{
  "arch": "dncnn",
  "image_size": 40,
  "grayscale": true,
  "loss": "l1",
  "scale": 2,
  "norm": "batchnorm",
  "depths": [18],
  "kernel_size": 3,
  "widths": [64],
  "init": "kaiming_normal",
  "lr": 0.0028,
  "momentum": 0.95,
  "lr_schedule": "wsd"
}
Rows from block 15, named by matrix and row number. Each number is 200 + 40 x the weight over its row's rms, rounded and kept within 0 to 999. All counts start at 0. After the name is the row's rms in percent of the matrix's.
# conv: 3x3 conv (model.blocks.15.conv.weight, 64x64x3x3), inputs 0-21, a 3x3 kernel for each
conv.26,112,142,182,152,200,302,170,199,247,203,230,198,200,208,185,188,241,205,201,205,212,187,167,185,262,232,163,192,143,243,200,145,230,184,187,198,220,237,285,192,210,236,235,248,230,230,231,142,197,233,192,190,232,178,230,133,170,190,256,195,224,190,198,288,107,161,152,174,178,180,201,178,219,225,289,185,195,254,193,242,217,191,137,174,195,185,156,171,237,188,220,164,199,184,158,154,198,158,145,233,222,236,200,198,347,198,179,221,234,140,241,266,238,214,169,140,235,200,164,148,175,170,197,200,132,113,138,158,189,197,167,152,246,220,188,218,197,188,224,182,179,200,197,189,198,117,173,208,87,206,255,188,186,184,270,188,111,159,205,169,219,215,189,199,200,260,179,220,280,172,182,192,155,192,210,215,243,157,227,196,193,241,134,102,264,289,260,148,216,177,220,268,235,151,250,187,93,215,128
conv.27,093,276,229,190,213,203,218,185,184,203,196,309,268,252,368,335,209,266,241,196,188,162,236,214,143,174,197,146,205,148,157,191,189,165,212,208,223,263,192,198,213,236,198,151,186,179,215,220,231,158,253,188,174,165,214,195,187,153,197,229,238,202,214,225,138,147,181,256,224,183,217,148,211,219,201,168,138,192,118,193,196,161,212,218,227,121,206,165,176,198,224,202,145,162,209,180,159,178,260,236,170,169,208,200,217,193,231,135,128,234,209,131,219,268,216,216,219,232,216,178,215,222,190,269,203,97,146,197,153,201,180,133,193,208,201,136,254,235,117,341,388,169,232,342,167,194,191,204,217,305,227,208,228,190,115,162,205,131,169,153,181,199,123,148,206,190,220,196,191,256,212,196,206,267,237,220,219,156,224,211,169,166,193,215,215,197,265,265,267,156,191,203,197,186,156,243,180,119,198
conv.28,103,128,184,191,208,176,194,216,156,151,146,220,222,208,324,320,212,315,280,175,197,192,229,236,209,278,186,217,198,219,268,222,216,216,208,239,188,198,216,202,161,179,237,188,197,265,190,182,207,115,249,174,236,161,178,173,211,209,212,193,160,138,165,156,230,187,219,221,219,257,218,169,250,185,209,203,199,205,191,172,224,191,271,299,279,200,182,214,189,145,232,203,222,214,159,157,220,123,112,219,128,170,195,218,344,237,170,253,152,198,194,193,240,183,203,237,214,185,221,159,167,234,180,220,172,174,181,260,203,145,178,247,203,221,239,214,161,156,128,258,286,155,282,345,170,198,181,144,181,233,194,196,203,184,205,160,223,217,124,253,211,143,141,203,138,215,236,172,224,237,211,176,261,250,253,212,260,212,157,209,153,267,228,258,202,230,151,197,255,194,202,180,189,207,202,193,207,194,176
conv.29,086,233,133,240,213,147,145,197,254,201,192,195,215,170,158,175,189,179,216,229,244,191,162,195,166,177,224,200,194,202,171,211,161,188,170,207,212,217,201,218,216,189,216,195,218,217,206,214,225,158,215,186,210,223,200,231,158,175,172,166,159,110,218,183,198,239,167,225,249,180,163,207,186,199,180,203,189,233,279,218,213,197,214,201,204,253,280,240,272,241,255,227,191,272,203,153,165,273,289,184,203,196,139,196,212,203,183,230,153,196,198,182,199,126,201,181,158,222,290,132,226,229,180,192,237,216,195,232,223,207,209,225,188,215,170,234,195,190,244,168,171,207,186,182,239,231,214,165,292,204,208,205,163,210,272,216,202,214,218,161,170,191,169,189,199,243,187,220,195,210,204,194,129,205,171,230,187,194,187,229,229,235,229,174,235,165,227,228,219,199,163,236,205,210,261,175,204,236,202
conv.30,105,179,177,209,183,184,220,198,188,198,213,214,220,202,201,198,182,205,231,246,192,250,244,185,185,184,117,159,235,145,150,78,204,215,204,145,194,274,201,231,324,197,185,239,144,165,266,258,136,195,211,196,145,96,275,194,138,208,212,186,190,218,175,297,178,172,203,197,170,206,172,205,268,272,160,203,204,233,171,204,218,198,282,190,229,186,144,176,229,197,190,202,181,199,192,183,190,205,173,258,248,247,232,191,252,227,181,211,199,264,227,185,209,231,153,174,269,240,153,223,200,182,224,221,194,189,170,161,171,221,154,216,216,160,206,153,185,208,208,173,185,208,189,195,234,230,184,109,186,145,161,191,179,210,168,150,103,193,126,193,230,197,199,228,146,209,95,142,222,186,263,164,104,172,215,250,184,110,231,217,144,140,199,229,161,219,197,220,262,243,137,185,169,127,243,162,79,209,145
conv.31,100,191,174,152,157,189,224,183,227,170,279,262,217,260,287,238,205,238,192,241,203,182,198,226,250,211,213,194,164,217,201,257,195,186,225,159,113,184,130,177,226,216,227,225,166,217,175,243,192,179,186,193,183,253,194,167,237,292,181,266,251,202,210,283,251,197,178,254,232,224,173,218,142,224,145,192,192,190,197,186,210,195,226,245,158,289,228,214,253,260,178,250,197,265,210,224,203,224,237,201,159,234,194,152,160,218,227,234,256,149,204,237,184,165,208,203,253,237,283,169,221,203,124,174,259,331,210,214,196,197,211,198,206,260,262,230,255,189,182,285,235,208,237,179,163,194,230,253,204,235,273,216,189,239,159,261,175,196,256,188,259,248,119,231,197,192,237,99,205,284,242,176,202,162,102,173,202,216,141,111,233,179,177,208,211,241,244,163,188,227,176,112,244,176,123,217,181,152,176
conv.32,109,198,226,193,171,210,143,180,178,180,208,217,209,179,186,189,197,210,204,213,173,250,237,228,163,233,236,206,238,194,161,239,196,197,97,135,184,197,204,240,192,185,183,156,182,186,231,174,204,186,189,160,342,287,96,249,138,195,234,202,170,250,182,125,182,206,253,243,186,241,267,268,154,146,177,186,210,150,122,230,191,150,170,181,217,212,194,177,247,176,209,179,167,166,166,208,195,187,158,166,156,222,184,220,250,220,221,298,202,139,225,198,210,192,226,216,116,131,183,221,206,135,185,212,148,172,133,208,157,197,221,190,153,181,179,189,230,238,208,187,198,173,211,210,189,176,176,154,207,197,172,212,252,238,200,172,143,197,166,158,98,144,181,176,222,305,192,164,218,202,63,240,196,192,201,216,187,182,86,200,186,201,193,196,169,191,203,227,215,257,145,186,210,192,174,211,195,205,225
conv.33,100,222,127,287,213,195,286,215,130,221,206,185,192,230,204,191,208,224,190,189,220,171,181,191,196,149,203,231,184,260,187,239,217,163,156,144,202,188,198,284,271,199,161,229,165,190,167,181,163,214,163,249,190,242,192,176,243,255,209,245,201,178,166,237,197,147,196,204,199,144,285,229,232,184,195,218,180,144,190,172,228,186,168,145,180,230,176,217,208,160,203,168,182,162,177,185,217,221,176,189,196,189,244,210,271,238,175,210,167,252,216,212,189,220,189,173,141,222,214,187,177,161,114,186,144,172,232,189,171,168,215,166,254,225,227,203,180,216,217,202,195,214,232,181,198,255,225,198,182,238,248,233,214,188,181,180,239,212,185,207,200,237,245,249,168,176,214,177,215,207,178,175,165,177,121,307,271,205,135,193,164,165,256,216,156,222,226,247,216,202,241,231,208,217,167,154,195,164,207
conv.34,103,176,207,182,191,251,256,220,178,201,229,309,246,269,335,285,215,260,254,201,183,161,208,183,123,169,182,228,259,192,221,237,211,258,180,178,200,109,205,272,149,155,153,223,253,203,135,147,277,263,228,182,229,233,267,213,170,202,168,194,144,172,172,148,273,176,201,177,196,195,168,192,163,200,175,203,183,197,246,186,188,190,127,183,225,170,177,248,207,185,170,192,213,220,162,233,185,219,223,210,190,233,183,196,197,191,230,168,216,131,203,178,197,241,270,176,167,159,203,166,168,189,179,163,190,206,199,153,231,309,267,142,147,204,252,218,319,234,131,396,294,180,303,270,207,153,198,194,255,226,170,110,127,194,143,236,255,162,224,263,227,221,251,224,163,131,208,243,237,143,150,168,130,165,138,181,234,159,182,228,276,209,227,228,192,217,204,232,229,224,176,173,286,217,206,209,236,205,198
conv.35,088,190,280,237,255,210,208,199,214,183,205,215,189,196,200,203,215,199,180,205,178,190,183,227,231,213,205,218,193,205,232,154,240,202,215,154,207,163,196,187,167,231,179,145,213,196,224,194,181,247,207,172,183,201,191,184,248,97,202,251,234,253,220,208,193,197,133,166,204,199,153,203,182,236,212,289,179,181,206,217,261,207,183,168,205,114,72,118,132,170,117,153,185,225,148,133,145,84,115,163,207,241,165,219,234,207,235,193,180,184,224,185,149,215,119,219,194,178,225,208,204,239,173,169,228,189,179,217,182,214,205,215,195,188,202,222,215,214,195,198,206,211,215,194,183,151,174,212,161,85,169,92,174,241,125,230,191,157,162,198,173,88,134,160,191,216,206,203,201,192,165,187,129,249,184,191,315,172,196,215,137,193,193,180,151,196,168,144,246,221,159,173,189,179,239,242,200,186,185
conv.36,102,217,258,259,220,248,210,243,191,202,180,289,288,199,317,312,165,249,267,189,189,188,171,197,220,141,201,202,294,177,228,159,84,208,120,155,208,152,206,250,221,205,198,248,218,229,199,229,149,145,194,227,262,201,147,177,200,217,194,221,189,186,225,279,179,227,187,211,248,188,206,254,186,257,174,211,188,175,197,142,264,169,228,170,252,205,135,158,189,206,215,172,254,198,190,186,192,189,192,216,183,136,165,197,256,210,177,193,171,190,178,187,145,154,212,152,141,149,220,210,258,212,196,177,219,78,120,200,186,229,222,152,210,223,228,233,238,323,165,245,441,202,115,360,214,180,165,167,206,196,188,157,126,233,264,213,152,172,141,175,165,197,219,174,197,181,175,222,263,210,107,187,216,232,151,175,222,203,156,198,196,175,228,240,178,237,246,219,161,215,183,201,210,219,184,271,99,118,228
conv.37,088,178,127,154,162,181,165,218,163,202,210,210,232,188,172,183,235,209,209,235,172,238,183,198,188,249,177,211,184,183,213,173,195,227,179,195,238,187,239,237,277,178,246,174,193,160,194,198,237,227,190,189,179,217,183,213,144,215,203,238,222,215,202,183,276,147,202,280,234,177,267,143,222,186,227,173,157,245,218,220,200,205,237,248,163,258,252,241,146,195,151,235,285,221,225,255,207,231,253,137,178,207,160,243,266,213,179,226,218,213,169,193,226,232,177,173,186,155,150,255,188,142,200,205,220,258,210,155,222,198,141,244,202,181,200,172,215,201,224,169,155,156,203,167,171,192,217,227,153,142,204,208,149,220,203,211,167,200,172,186,204,184,198,243,196,245,159,202,176,191,208,233,192,187,190,179,225,235,217,203,149,210,195,204,179,241,224,187,258,159,184,212,196,206,234,179,163,221,192
conv.38,103,228,201,216,219,216,168,216,195,218,186,206,230,185,204,218,185,196,208,240,162,180,192,196,180,262,189,170,200,138,171,134,96,213,181,200,218,251,224,174,230,270,163,253,190,299,169,207,193,203,183,175,215,233,254,184,183,148,206,268,241,174,252,281,109,141,249,103,190,212,179,226,192,177,295,121,190,214,126,202,221,191,159,173,239,153,176,177,169,224,187,191,172,113,146,144,183,202,180,148,267,224,200,239,267,238,267,254,227,186,271,170,200,201,155,227,184,261,140,145,159,211,208,240,199,211,214,101,224,125,226,197,252,167,205,206,195,215,205,188,208,169,175,194,183,164,198,137,195,201,172,150,149,118,136,211,268,248,203,138,201,177,147,188,190,189,149,204,198,170,182,235,143,199,147,176,293,130,164,159,164,184,207,288,202,178,265,185,214,136,192,191,244,164,158,165,202,198,195
conv.39,106,233,240,198,227,142,260,233,282,131,203,214,206,206,199,192,223,199,215,139,160,125,188,158,211,149,208,227,177,177,254,119,217,149,225,168,191,207,202,155,232,165,202,210,190,188,239,231,263,108,169,186,241,216,237,208,166,221,230,226,240,137,173,199,165,146,240,186,232,172,196,171,164,221,167,158,146,217,158,242,213,231,210,190,154,183,233,198,214,194,140,245,237,192,149,199,158,168,141,237,201,225,226,177,180,184,190,220,199,287,188,155,201,256,280,173,174,157,227,177,190,173,189,220,218,206,220,200,183,177,133,188,212,182,163,211,196,199,208,231,178,185,215,196,206,268,209,222,190,168,208,227,218,275,251,166,173,239,218,124,178,203,217,159,194,238,240,243,153,195,210,209,233,365,194,236,181,187,171,236,328,205,144,189,250,203,197,248,187,239,210,223,243,166,180,152,204,219,266
conv.40,085,260,327,307,218,194,217,188,158,227,232,213,229,231,211,220,209,214,237,214,186,203,179,203,200,261,179,208,196,166,225,192,202,248,204,194,214,173,209,178,200,199,230,225,190,247,176,209,163,168,190,180,175,272,141,206,247,215,252,126,199,126,189,220,242,247,189,215,276,166,209,264,207,202,195,239,213,139,218,205,254,209,150,190,194,219,91,244,294,158,168,96,132,70,150,106,78,130,158,73,158,268,223,168,263,262,175,214,192,210,190,195,181,170,201,139,196,194,224,169,179,272,161,183,184,175,202,183,218,227,152,174,207,207,212,176,194,180,222,219,164,188,228,195,192,193,191,206,147,106,93,206,201,202,185,227,181,317,232,160,235,221,184,217,198,195,238,176,198,165,186,187,164,214,200,160,222,162,236,196,194,179,199,163,140,200,171,149,182,252,159,175,214,238,253,279,184,252,169
conv.41,103,198,133,185,151,186,292,207,210,249,192,203,204,185,177,185,217,197,205,176,193,209,172,238,160,200,208,192,87,183,144,258,229,253,269,249,172,190,184,227,197,170,235,287,209,178,196,216,115,121,192,289,132,146,196,139,253,145,187,175,117,180,184,171,226,242,207,181,216,123,163,161,131,221,188,204,149,167,171,194,205,219,192,244,188,213,205,196,167,227,252,255,278,221,163,173,192,175,212,253,238,253,175,189,216,171,218,157,182,262,227,199,195,254,273,207,242,289,225,235,218,192,175,150,131,234,239,190,217,196,182,145,195,232,236,208,213,213,213,185,190,222,198,186,214,233,227,212,149,198,213,228,177,172,214,184,238,178,117,198,263,211,229,186,143,179,229,220,183,218,227,237,218,188,153,261,209,214,220,187,198,178,191,158,177,221,160,203,158,93,198,208,191,177,181,204,210,240,214
conv.42,111,220,236,312,181,172,268,203,166,258,208,200,188,195,183,182,197,190,194,179,167,160,209,240,247,177,260,163,202,138,240,175,138,244,201,214,207,115,154,172,152,194,195,187,254,194,162,275,195,166,192,198,193,252,236,207,211,216,186,245,171,202,172,141,211,212,153,224,290,198,242,252,204,219,99,149,209,290,211,242,294,157,165,226,184,224,203,162,164,160,151,167,186,178,220,230,235,171,171,201,207,167,210,280,292,315,186,241,180,222,241,240,230,202,142,235,271,259,193,210,191,152,166,236,108,157,213,240,183,169,233,141,198,151,229,175,195,223,203,202,204,181,206,222,195,199,208,152,217,268,186,137,96,206,210,191,267,158,236,231,170,217,238,288,167,81,221,244,173,196,183,210,239,209,121,222,201,179,199,173,203,160,235,180,172,225,211,195,139,208,281,262,197,178,170,207,187,142,223
conv.43,100,202,177,150,208,135,115,203,169,163,191,171,205,168,129,168,227,194,225,178,224,172,177,218,187,147,185,147,220,219,166,166,190,171,184,228,251,218,227,172,210,251,232,167,168,206,204,197,163,201,227,197,204,203,190,258,162,127,182,97,118,234,180,210,172,234,198,202,184,255,222,112,185,205,265,139,200,263,144,216,223,185,217,137,132,191,150,204,209,187,168,238,241,196,256,298,251,223,233,232,237,200,183,252,245,208,251,250,184,203,157,220,228,234,205,204,180,212,206,213,188,174,190,164,188,202,192,230,275,179,238,307,197,222,187,170,189,218,248,140,157,212,199,184,259,234,296,125,184,173,134,256,264,201,187,191,217,166,155,254,164,240,212,216,257,238,169,227,223,151,187,255,86,239,185,177,205,181,220,245,176,184,116,202,276,222,180,252,180,164,165,203,253,234,257,232,197,140,153
conv.44,110,214,222,220,207,171,158,218,197,206,238,205,163,230,224,172,222,245,201,180,205,244,132,104,162,102,112,216,286,296,130,159,223,252,192,238,225,185,204,202,215,242,195,213,229,145,213,151,273,278,175,229,207,117,240,230,195,212,182,186,176,212,210,207,228,156,176,107,132,213,209,206,246,158,203,164,211,153,208,216,149,243,102,136,146,184,200,266,213,160,212,199,178,231,168,217,174,214,209,167,194,249,150,176,176,155,241,187,223,187,240,115,243,227,147,218,263,248,130,204,139,141,189,193,178,183,240,159,218,260,238,150,220,188,163,142,233,150,175,259,136,162,260,188,171,121,196,291,225,171,212,203,165,218,153,166,255,178,156,197,217,260,218,176,218,236,164,223,194,111,221,227,163,158,228,149,190,243,181,199,225,259,223,267,268,208,185,275,246,192,193,163,227,199,191,154,145,121,212
conv.45,105,279,213,141,171,195,103,228,135,139,189,204,212,181,191,207,198,180,192,195,197,184,213,209,195,184,131,194,162,223,200,155,132,213,187,237,161,188,158,137,151,194,199,151,151,136,179,236,181,175,166,222,192,111,287,200,256,187,227,214,294,210,249,292,136,191,260,253,218,263,149,149,234,159,129,136,224,204,199,208,135,239,158,188,183,187,235,226,182,207,185,178,271,202,132,152,106,192,222,151,204,222,179,164,169,169,233,198,228,226,220,150,247,212,191,198,217,251,197,183,237,198,219,183,214,175,168,152,139,165,151,122,177,185,174,233,249,189,212,226,196,193,196,193,185,203,175,226,212,197,271,226,198,217,157,148,192,240,187,191,270,284,182,158,225,213,157,228,154,180,312,164,204,273,143,139,143,172,198,177,185,238,195,208,192,206,222,208,194,226,179,230,184,185,239,209,218,292,228
conv.46,107,199,177,183,261,233,195,249,184,71,187,202,188,182,217,215,192,220,218,223,231,206,154,229,280,176,191,128,168,131,211,159,155,215,88,199,211,229,203,204,157,223,191,165,236,234,179,228,188,249,180,165,365,165,181,220,198,201,196,201,166,230,149,206,109,129,220,222,187,201,161,158,195,200,248,197,187,163,191,222,175,222,185,227,196,129,189,191,177,174,185,198,166,197,173,178,215,228,175,142,158,129,179,179,157,182,190,198,182,223,174,300,199,112,178,159,175,162,178,196,232,239,199,213,259,249,174,245,187,213,167,180,224,127,230,150,181,215,156,178,260,183,164,257,199,223,217,200,229,182,221,201,137,208,189,133,194,140,163,189,128,186,149,145,214,232,170,191,229,164,217,269,208,221,228,232,204,231,249,201,187,155,136,106,152,245,219,194,221,245,237,231,183,176,171,196,182,117,133
conv.47,096,223,154,135,224,264,215,200,230,179,177,196,207,206,209,199,182,178,160,177,112,198,167,241,196,187,145,123,191,208,201,218,160,191,188,262,210,177,188,230,238,237,242,191,269,167,232,246,188,250,207,205,214,202,207,118,111,128,245,243,214,232,150,144,251,183,246,104,96,156,197,133,187,200,199,202,207,221,194,168,187,161,162,168,226,127,147,230,155,190,210,184,220,207,109,191,201,234,265,244,240,253,244,230,189,215,180,203,204,209,231,226,242,165,195,237,163,197,269,196,168,236,164,197,192,203,181,203,148,166,209,218,236,130,158,227,209,212,184,218,209,188,197,199,193,151,98,165,253,220,155,131,153,150,148,149,139,191,267,183,224,181,218,204,169,192,252,130,204,213,220,216,244,172,143,192,240,233,173,193,144,203,213,245,158,243,204,128,138,176,164,201,204,153,235,178,149,212,138
conv.48,099,245,192,206,186,266,245,219,200,208,323,293,260,314,297,266,231,219,246,216,135,199,218,87,140,191,153,201,126,147,181,171,263,209,168,226,203,167,192,242,209,207,231,239,229,177,223,208,226,169,200,164,206,156,185,218,198,183,184,148,170,206,225,205,187,220,249,182,214,221,177,229,185,179,172,228,183,185,200,274,192,190,213,168,251,151,196,188,187,186,189,205,164,247,207,189,217,331,298,335,230,200,167,299,252,242,254,239,211,141,166,164,202,167,144,252,265,174,170,236,280,166,255,190,170,287,228,229,187,258,223,188,207,216,241,235,302,221,199,320,251,175,219,207,187,263,219,164,231,173,221,317,211,303,189,180,85,193,176,163,195,134,72,208,173,212,195,219,191,186,194,207,243,264,155,251,247,178,202,233,227,160,145,175,192,156,139,184,137,199,176,232,138,168,194,202,209,246,221
conv.49,104,187,195,199,197,189,201,214,212,216,210,275,275,196,280,293,218,248,242,185,166,145,182,243,236,168,180,151,271,219,225,177,212,199,215,230,183,79,204,185,82,255,234,149,233,196,230,219,223,194,215,198,126,189,240,195,151,166,230,224,219,163,146,232,309,296,213,200,208,207,203,233,249,223,149,189,194,171,193,145,220,206,214,229,212,204,161,150,288,241,242,193,221,207,234,196,216,156,179,188,141,240,251,198,250,254,168,177,249,230,215,180,181,250,180,168,238,192,171,222,253,265,245,212,165,229,231,166,224,156,168,170,203,203,198,200,251,259,171,240,318,210,188,292,200,183,229,162,200,234,182,180,149,185,172,148,183,128,117,148,194,152,179,232,195,258,209,205,180,250,207,158,296,245,300,301,167,239,198,163,196,178,211,274,216,237,285,141,126,186,229,157,182,222,133,187,316,207,241
conv.50,102,231,237,366,172,213,200,264,189,170,192,196,201,193,180,183,190,192,207,174,226,240,206,188,179,249,163,259,229,169,208,241,144,192,155,165,221,158,223,214,223,241,227,230,198,144,162,154,179,201,186,218,222,174,226,248,186,211,262,144,237,187,161,165,162,136,180,210,211,223,185,255,208,180,138,189,227,229,278,251,208,221,208,199,186,263,209,185,153,196,173,177,230,215,123,244,211,188,264,169,199,241,226,258,258,187,211,256,167,197,195,166,237,154,83,174,211,184,182,238,248,212,185,149,139,202,199,274,189,224,184,152,196,220,165,258,231,198,201,199,184,211,198,176,213,253,252,213,212,167,163,200,169,176,193,211,170,192,192,137,233,249,262,199,174,252,193,229,196,178,191,154,242,234,108,218,155,160,188,220,195,257,218,240,155,172,121,258,218,179,242,247,168,229,196,172,231,273,183
conv.51,078,208,206,359,261,439,377,194,224,217,191,198,242,160,161,208,203,185,227,201,225,163,178,192,199,192,201,218,168,180,212,173,208,204,206,204,194,222,190,133,209,198,187,203,211,221,228,222,242,194,168,213,190,217,214,189,286,291,245,222,303,248,212,206,166,223,201,183,234,203,160,161,166,195,188,158,204,203,194,203,206,200,306,259,323,219,280,245,229,306,218,236,199,229,289,165,219,233,216,228,176,197,200,183,227,218,210,194,200,182,175,153,208,191,253,202,205,211,205,212,198,187,187,188,248,238,205,211,183,180,200,203,220,207,193,182,200,216,206,146,174,167,178,196,220,174,184,216,201,216,189,232,253,201,205,163,209,171,220,228,156,193,173,196,222,210,201,223,205,175,227,162,239,183,175,229,265,214,203,195,198,239,373,251,279,243,211,172,252,260,205,172,222,198,228,154,181,251,161
conv.52,090,171,225,238,276,244,257,169,141,208,237,200,216,196,159,181,250,203,211,152,251,227,131,233,222,183,216,211,273,265,201,241,204,190,207,177,207,285,225,220,176,216,237,258,264,230,178,182,215,211,257,187,277,216,188,114,236,147,109,145,155,216,131,155,174,156,225,193,192,72,213,196,158,200,250,217,203,146,152,170,219,206,294,250,277,295,190,172,199,212,282,195,191,245,226,133,197,234,196,189,206,210,180,252,276,228,166,185,206,238,272,228,210,236,188,179,175,129,227,197,213,201,200,161,193,219,238,232,192,188,207,194,176,167,268,239,220,248,205,194,193,188,219,208,215,212,219,205,226,321,238,221,198,187,199,175,174,194,199,209,157,162,179,176,118,148,220,281,234,188,166,197,204,204,204,156,143,200,188,182,210,196,212,196,265,214,293,229,178,162,205,197,170,259,234,223,164,134,146
conv.53,106,155,184,226,224,193,205,208,185,182,224,205,192,291,278,200,271,261,197,219,266,236,201,250,218,193,230,235,270,193,157,266,169,202,201,172,196,163,174,221,159,214,155,124,169,219,126,203,220,215,206,196,156,197,226,186,196,183,227,188,197,195,202,194,180,210,194,219,266,183,146,234,213,258,225,72,198,186,189,163,217,189,230,118,134,188,152,243,178,215,192,194,179,191,232,211,198,169,183,163,261,227,206,212,182,182,207,259,199,207,232,245,175,215,183,175,201,157,167,228,169,181,173,230,143,167,223,221,185,185,254,151,196,183,185,229,196,104,180,341,146,156,345,215,160,249,188,144,220,221,181,219,210,162,254,182,177,203,171,196,211,208,211,195,266,135,136,207,215,205,141,223,133,221,182,177,173,122,192,178,149,227,195,183,240,175,230,216,176,231,226,243,213,234,205,172,211,231,234
conv.54,086,248,289,283,175,270,256,213,290,186,187,192,192,191,197,203,211,212,221,205,210,236,176,211,174,192,190,204,266,244,207,263,242,175,196,174,183,178,212,242,198,238,209,175,220,155,185,199,213,202,193,204,208,199,202,156,239,226,185,304,201,185,204,177,182,199,143,200,250,213,180,201,159,240,220,302,199,173,239,186,187,195,157,207,211,194,256,218,242,193,152,188,205,252,230,181,219,185,211,205,228,223,205,208,181,162,230,222,217,187,224,170,169,253,207,219,209,213,255,220,239,193,250,153,205,216,233,237,161,253,208,153,174,225,128,232,196,185,199,191,195,219,194,187,202,153,125,179,193,162,188,228,171,172,201,236,178,253,336,254,222,188,172,202,187,205,166,210,197,207,223,215,148,223,179,131,197,190,164,283,219,185,340,253,216,279,231,186,242,247,220,257,182,199,214,210,219,168,214
conv.55,087,200,251,104,164,231,106,189,242,170,228,224,216,193,219,214,227,243,218,175,207,199,214,216,189,233,239,198,171,164,180,189,222,199,236,194,182,197,248,177,207,158,182,229,206,205,157,185,203,240,236,192,180,178,227,211,250,171,267,374,211,191,216,221,183,203,140,195,186,225,224,206,173,206,224,183,189,192,211,251,234,221,108,163,134,89,147,125,53,147,165,172,214,147,115,184,196,142,208,232,228,154,190,229,258,252,149,216,191,214,203,210,168,255,183,213,189,189,112,275,141,257,345,242,246,210,189,242,235,224,203,251,172,217,185,185,188,214,180,157,222,173,196,228,192,169,193,212,198,197,224,191,151,232,136,189,212,206,265,265,230,284,175,172,219,196,206,192,190,174,223,178,190,198,279,260,191,238,185,143,198,137,112,112,129,134,194,160,167,158,184,173,192,243,149,159,211,225,218
conv.56,111,226,169,257,227,242,234,200,288,157,204,197,177,247,219,168,236,205,175,191,216,243,195,197,218,175,207,235,247,180,199,226,179,180,150,176,216,204,241,155,240,181,190,170,194,181,215,205,195,205,159,255,158,126,257,193,225,207,174,184,143,248,215,181,246,205,123,242,196,76,189,234,117,258,245,297,230,208,245,207,234,254,166,263,184,189,242,185,197,202,170,209,218,180,230,210,231,306,213,237,229,180,186,229,202,199,193,195,311,187,120,175,269,251,289,206,263,247,169,164,193,179,149,178,175,196,223,185,243,267,187,153,236,198,192,175,193,169,194,265,157,176,238,172,196,164,155,239,208,167,255,197,148,194,211,228,259,162,237,305,165,227,254,202,222,181,175,186,212,172,158,174,224,161,249,176,225,154,222,224,157,151,163,238,155,184,224,175,171,161,227,192,226,200,223,231,230,207,229
conv.57,098,251,186,176,210,259,173,215,153,204,210,188,203,196,178,189,199,189,194,224,216,201,186,244,203,186,170,191,126,235,211,139,198,153,192,201,166,225,222,250,267,178,253,204,167,193,240,157,141,215,186,196,106,150,210,169,145,134,139,184,253,158,224,207,152,171,135,201,309,239,225,194,160,212,219,215,208,165,196,180,163,153,174,194,178,202,263,197,117,204,249,181,155,279,251,237,261,214,159,181,174,145,181,260,222,243,147,172,208,268,253,248,273,157,201,153,178,228,232,221,202,151,191,185,269,292,187,237,250,229,173,185,178,124,163,220,193,177,210,198,186,188,220,201,209,212,202,201,178,196,197,121,121,191,193,215,187,234,166,239,191,191,203,215,186,224,214,160,169,310,209,191,152,231,261,216,176,235,258,186,215,227,270,280,251,279,158,149,178,246,233,182,213,234,174,164,253,218,206
conv.58,105,254,198,144,269,194,203,187,188,216,217,200,212,208,190,191,198,191,211,239,167,147,155,227,181,185,200,222,241,240,253,162,201,206,211,145,155,222,218,198,220,214,186,171,216,245,238,230,219,224,190,192,145,152,201,153,99,112,195,222,190,228,227,226,218,207,202,200,218,211,166,178,140,205,176,149,216,203,181,214,192,206,240,141,181,200,182,157,299,216,202,226,206,154,240,221,155,232,229,208,225,189,175,282,184,203,265,151,196,157,231,237,178,214,330,216,152,187,201,190,173,206,180,144,226,223,240,238,135,178,231,187,179,216,216,160,189,199,224,218,164,223,245,189,242,246,203,103,177,187,236,249,241,120,164,220,178,155,262,222,231,187,223,180,206,201,180,179,233,197,242,204,109,186,138,240,260,199,164,272,189,223,137,149,240,218,169,212,225,161,167,244,203,160,199,205,143,224,208
conv.59,095,272,243,199,220,177,115,191,198,177,222,207,239,200,180,229,215,189,217,279,257,227,238,196,224,316,308,198,174,146,197,203,183,239,219,300,243,267,270,204,237,131,231,224,184,206,182,229,181,195,259,188,263,213,173,174,199,223,189,173,196,161,195,233,179,160,241,221,231,190,200,190,239,242,219,213,229,205,252,222,228,198,187,199,172,113,141,113,209,223,228,136,163,243,81,93,159,170,202,181,182,213,230,169,190,234,211,214,194,181,227,213,141,173,168,215,232,197,181,178,143,197,221,196,232,202,201,230,200,199,219,231,204,235,228,273,218,213,205,171,166,196,180,157,207,178,168,175,175,205,194,173,215,208,187,230,150,367,243,265,213,262,159,220,188,180,134,221,184,167,232,151,106,175,220,226,191,192,157,166,179,237,225,161,177,120,197,226,197,166,187,210,160,170,207,188,191,160,191
conv.60,088,228,233,240,198,222,151,187,227,188,250,216,223,231,201,201,251,229,227,130,281,158,208,211,135,216,231,193,261,196,269,149,114,194,189,211,221,158,185,220,149,179,156,165,211,196,174,218,221,276,166,156,200,219,233,230,159,191,162,191,176,172,203,260,240,170,207,250,182,223,169,153,228,195,158,219,222,186,235,222,166,176,174,175,203,180,118,188,165,82,142,207,216,207,227,236,173,119,140,127,205,232,164,161,167,141,168,131,130,223,220,218,166,221,187,175,173,131,231,186,191,249,237,237,216,223,156,156,188,202,151,175,179,208,198,227,219,150,209,205,177,194,216,192,189,167,206,184,123,176,219,154,144,194,190,205,181,150,199,186,154,247,159,246,140,198,216,177,170,213,195,193,184,244,217,97,229,237,227,184,147,135,228,175,154,227,218,165,205,137,133,204,190,141,209,167,207,258,284